Weights of a small autoregressive pixel model: soap at rate 0.0026.
Rows from block 2 of a small autoregressive pixel model, named by matrix and row number. Rows with one number belong to one neuron. Each number is 500 + 25 x the weight over its row's rms, rounded and kept within 0 to 999. All counts start at 0. Numbers have three digits each. After the name is the row's rms in percent of the matrix's.
Before each neuron's rows are labels from the 100 images, of 14976, where the neuron reaches its largest size: "strongest on" is what is common among them. Only what is clearly more common there than usual is listed. The data: photos of plants and fungi (iNaturalist).
# gate: MLP gate (model.blocks.2.mlp.gate.weight, 1024x256), inputs 0-85
# fc1: MLP up (model.blocks.2.mlp.fc1.weight, 1024x256), inputs 0-85
# fc2: MLP down (model.blocks.2.mlp.fc2.weight, 256x1024, transposed), outputs 0-85

strongest on: class: Liliopsida; order Asparagales; family: Asparagaceae
gate.253 098:535464530492508498507465450487509488487470520484509503523510483496509519518474564442487470531526530515474527486472487517535498486483491528531484498498542450497471524514523488502444519512532505547525488520457455509458491470486484521538538532501534528514483503
fc1.253 101:509457507501506486505522534523492529494485516484497519508545462484508448528539458482511530520521492505519475480537496504476475541527485503488486479491503518476457500494515484522486452482497507529496482458535500480491492517488526500505463478521519462534530534
fc2.253 102:517474508460557489513485499488486531512540472484519475527472499532494536520499506463526515523506489484478467503484513509494520479520477529496490442513483501488487527457555488496531519524523521550517565433489506473494524470520455492435512570560461496487529521

strongest on: order Caryophyllales
gate.726 098:543488524488470553537518532530534500475515441519541475518493498552493496498492514449541497522499441531479504464503498573528503537483544490487500474516499502485511493549539475536507491483479494523540446545541512499537501482492510518496517507505507512514531520
fc1.726 100:443515521483447510504466502482496503508509465497516496490479489493512487505545467481455514504497523533501492508515548493488467483461520501514454451495472503514493467506456486465494531458524464511454523521494459503525512553510535507465504552526508504448499542
fc2.726 094:500486480495500535501511487474501506528500456521510521492501432489503507538518499489455487521512474450486502504486474455532556528478523481536524484489515474484535511437549502483514534472473485522486499504484486469510492494468479494472508509508554465505503498

strongest on: order Asterales; family: Asteraceae
gate.255 102:515479509524551520528511523498504504531502489488531504470490529441498493510456465526520482495517505475507496541503501506508494505489515490500491506501490525449488488486529507540494473490491507465532495543546490493493532479514476550485468465496496483498473511
fc1.255 102:491532479458530510558498508499506493479503504486530483482505544459500472530453464486504492502470512480506483527476479505512562478516526488478505503525497501512531494486495502500499480494470528477519536475493519476438480463508510474535517524482486479500474506
fc2.255 104:528487511448521450447484483495482498489516490511519478470532471544518535492540490472464511425490468497507473482470523467537509506530476450509531464523502508482466491499463502455523513534528534518497478495526515488494504450490503477515479545521509526461540446

strongest on: order Asterales; family: Asteraceae
gate.671 098:514516563511539509448487521465511492525477497506506481533527513517526530433496526496499516503480465498490513520421510464536525503531496562551533509475512487506487493509515456536494466493487496504500522476513540493527519538503509489492532493521495500518467540
fc1.671 097:516483533550500514530468481480531516489482523511490478504463498484476509483526452499450481527521498554486493503448469512567492502498478540513498526496525500482482525522536496527487517510481483478511524467497475462465509525504531493533512542488478436506461457
fc2.671 100:484485451498522504506534487504505510524490510498466489519485488558528508528487480507503488510507479554526507515467478484504515498495518431533450489459519496557507486486473518504458488509486494524455473535542508491511490474505508486529499461504471480481464520

strongest on: class Liliopsida
gate.212 103:545504529498483514493486497476538551481503549416499531506489525500446474507420475512517471504486516437545522525544466460490498518495537490527485488503509489529545503535489469537476472517524533480530519505500497538507470491498514509465523539510477488519464488
fc1.212 104:539460475483486506512485491489507474506475499524515503488509504556495473487493510547489488504490518510492529441457524501484530519468448478472523473476501498555495474538500454488492467507510487479516496492488508496504530511456538508492524493498483461494456563
fc2.212 104:479474468514513532440491471488487495497508473555478526457475500510544432438469504517548506500494527519460482495493531485522482501477472484524514503492477504519499528515489467461503540497497519519486502473503504447534521489486472516528526505489514499490499465

strongest on: family: Asteraceae
gate.568 105:474434545532501542518459504485491510492498504482494490494467505532483512493501538519554517524518502468507474496492477508480497539547482506482497504475478519455510498521511551519443468525526455505485469505467491463485497502469552514507511501482503521465517510
fc1.568 099:511459475494484518502511514510541501493523535479541487494483503496474507523526483515525474532463527496493468489487438449485534518495477504493478545520482517466498469492484559514477544513507516483443491443502518502503498515524524480523547528518479459520544473
fc2.568 101:466497531490464482522513492522479486580515472499485497463513526468502523497536507482497497521499458511495508513513487518514497462451487478511550514494508511516496503496525486497515494498512496497529535535493539478478488521494511429473552485509502532505503467

strongest on: class Liliopsida
gate.389 107:561460481470491471503518513491552524550505516454497489517546500523518539539561530478546483491496480485531485550473511491536453484526457500485462503471515499493491530494480542494462501492480493523500475470478498468490517545530477483511481517512506514490485510
fc1.389 109:481438518503457526534492544461501559489453466506488493515478487521470516476506481473533521514547503442513497530537506471507511532500491539508474510519491478487541541497515515502523473515492556512487492464452517459530498485555519519490497519484500525472465478
fc2.389 107:491524526455518532502507513503475510487518486459484501507469481533518537472531511504474485566524492446525498556491477504538526496496484497498489516491531529473547505478477503503514469483527492479506457516470544478510511541542509550480516508490542530547527533

strongest on: class Liliopsida
gate.658 100:487500488454497475515446527480497530501458512569483524541473499476443511513498512496510523486505506544496530484476492529503488485489569484537513479505542492513511488543507502500487458537524531504479485489539459522546478503503500469484451465447532486514455520
fc1.658 110:508457484498496450481489486486535507488528487479493493494490496468512506477535507497548512523536480475487483487523501536520471454531461500495501477488479467553494491495543481546497559555490442488486500494476473495510501454487512481483498503524527492481511493
fc2.658 102:480526486463518509487504454433495509489490485527496512484492497512478524446501503496504478444455512468488472519465507502495510497522466525506498485514501507492528522521525483490522538489534491464500505472498496479527468505517542507509503512491546537518507470