Rows from block 2 of a small autoregressive pixel model, named by matrix and row number. Rows with one number belong to one neuron. Each number is 128 + 32 x the weight over its row's rms, rounded and kept within 0 to 255. All counts start at 0. Numbers have three digits each.
Before each neuron's rows are labels from the 100 images, of 14976, where the neuron reaches its largest size: "strongest on" is what is common among them. Only what is clearly more common there than usual is listed. The data: photos of plants and fungi (iNaturalist). In brackets: how many of the 100.
# gate: MLP gate (model.blocks.2.mlp.gate.weight, 1024x256), inputs 86-171
# fc1: MLP up (model.blocks.2.mlp.fc1.weight, 1024x256), inputs 86-171
# fc2: MLP down (model.blocks.2.mlp.fc2.weight, 256x1024, transposed), outputs 86-171

strongest on: order Caryophyllales (25)
gate.726:119146179143079119093150128134110170151148147088122194082131152133159121069156171165091123142094098148091154138144080166150108113146128141139101131150098126102113125159094108150148081185125105088140106037105168162123156139148119101082154084133100096136136137
fc1.726:164121144119112076118134137102137072079117070127070111192147108071076140114200160162131170098122090138100129116171129132147177150144191140145124097101160106150069099129104109188100111123113135126125123111125099147176125168181086138103114131129114142127142155
fc2.726:124135118117062127111099154133131125106176133143162088047144161129122081132053118106177146092148082140117128113140126138127132110203130139153136173071162151102154086142133172111129121104069148107118124103143154173136139165164143086154094188136107123189102102

strongest on: class Liliopsida (25)
gate.735:128089108169109074081169119093120182136091107120191132162185191177157129183117104178168129086130078152152110204151163136114120128106064109070142076150106195076167149035176107100120100109167140147098152140100108124064131171130125110167106136100173090118107161
fc1.735:146147163089201161150128119151115148072159157210214114163104115125144140124101161092177115073111075184108119109125162097119139132053069104099119124119169176107108120167121143145098108086138110160060157146136131109175152118122112179119117178079108158189175106
fc2.735:070156099137124138079194064155135137145066112166085186123128122114162203098164165103129148134112142074120180105105128123084097162129102170116137130162121125101107089059101171129138108127113097134178141132155146176148136208117184119138090065082109142186141119

strongest on: family: Asteraceae (27)
gate.568:108175124117186178103103096146137133107148137135096105130076103178118138138081073117087115121096132186153170077099130103141167144109103115179108106123167148100147190095138124108190104108077129145127113123117110199115173150130084152130181133063121064207135098
fc1.568:118165094143071182097109095128093134149166114187079172167160084143088112133112122135188114073143091141163096116112128121105143158113109163142096103103148111064135097090113113136156094140145101110111138192143127139096155154115180144077171167131123123178165102
fc2.568:146146158151130137085128082163077089126153082181140127107148164148142128155140134109133198145143140125110112102065130109098128170134201211159148114166105195136109117173126098118190142099075116068199163129164155128117116110053098059147163139183170122126089060

strongest on: order Asterales (29); family: Asteraceae (28)
gate.671:130130056181127144104140123146082114159155130079081095123191147127167143108140150186149166165117098148187118149174172167176164146075114109104173101096143125148110079145104147128083147136152169112146115064072100122176166137087151083105149128097068117085145110
fc1.671:127201108138204161110195127147052187124141101161149128160095125087075084203162150184142125110038084126128123099144138139096137145106097122125142172096112131118131124122110117087087165129109127105138097133131163158127138182100091106191161093175147124067117150
fc2.671:087142102077093165122125029117145136106130149085176099103090142105122152095121100114118146124166122155104127127176128105126120115037103122086065144140046111103114162096154177113146154138115164110124159029081133064110160124147114136174141165141132091144142110

strongest on: class Liliopsida (25)
gate.212:173139103131129077091136148128118128161071181139154184122182118159108091151107175078145150120107090094115108136133163149155139166095147132126113134160193097148150116149143136124128100069100175143122153175141178133151169157106101115123104121152117139126102090
fc1.212:150096102143127127189090151118135139113126117075120112137106048132089171152113106142148119091148148174164174117164093135148089056139136091100095119149146121114065137120093109087147175102124145138151131147134159070106111178144145178117135112135106207115140117
fc2.212:086154083132085150118089108107146144144146120098126112124184123148079203126115109123058131147130124105153087130124160150181100094129110145083151138103132128130129181106143121137113103157102077078087160061094087150135103145167124116156143144155093161121173120

strongest on: order Asterales (32); family: Asteraceae (32)
gate.255:123186160140104175127148125112154133111142119126088098156140140197115119156064140116093129168086176126100145033172198076127096121130125097108123107175083189100165172059130090109144107099173137114101155176131165102128178125135150218164127074123120127117096141
fc1.255:127151068079135065172089163100091127180138187103104154140067137187167148161112094180149086114163104166110134111092100091091117099098119126074093152071119149159117193184066113127190095127124151110095137127161146120122105099169111107140129107213132127149158141
fc2.255:088113145162202126096109165149138136124129143161156126113080099167071180195165115128119166124156095066132108127137134112130098159123141143157123146112077141094100163111110161085120149163144127099185116103134145094093136102150100108118091131111119143145143142

strongest on: class: Liliopsida (35); order Asparagales (28); family: Asparagaceae (28)
gate.253:139084190097122174130151177151173131055187102091114104101137082067166171168140160102096107119101118166155128126201073140145166099124112118146135135114165117106148127144133154129147122152087093149131176082014126134192155089128111149149119092126138173127191174
fc1.253:098161138112087138111135122162059146109054158103172128188158159189077104082064130180116190127138109163173165114142133137106125146154129140119109123110153179169123054149101129175124162203169145126089138156150114169186124132125159092156167101116080123138164145
fc2.253:175093110081142095129162136133147155137136121124123158128168146146112111130141091119135141121100119131086096076124172115106135164163139158137121150124173053144169192169118101119133119082143158090118208123127120127138090132104137140191119155181136136144157169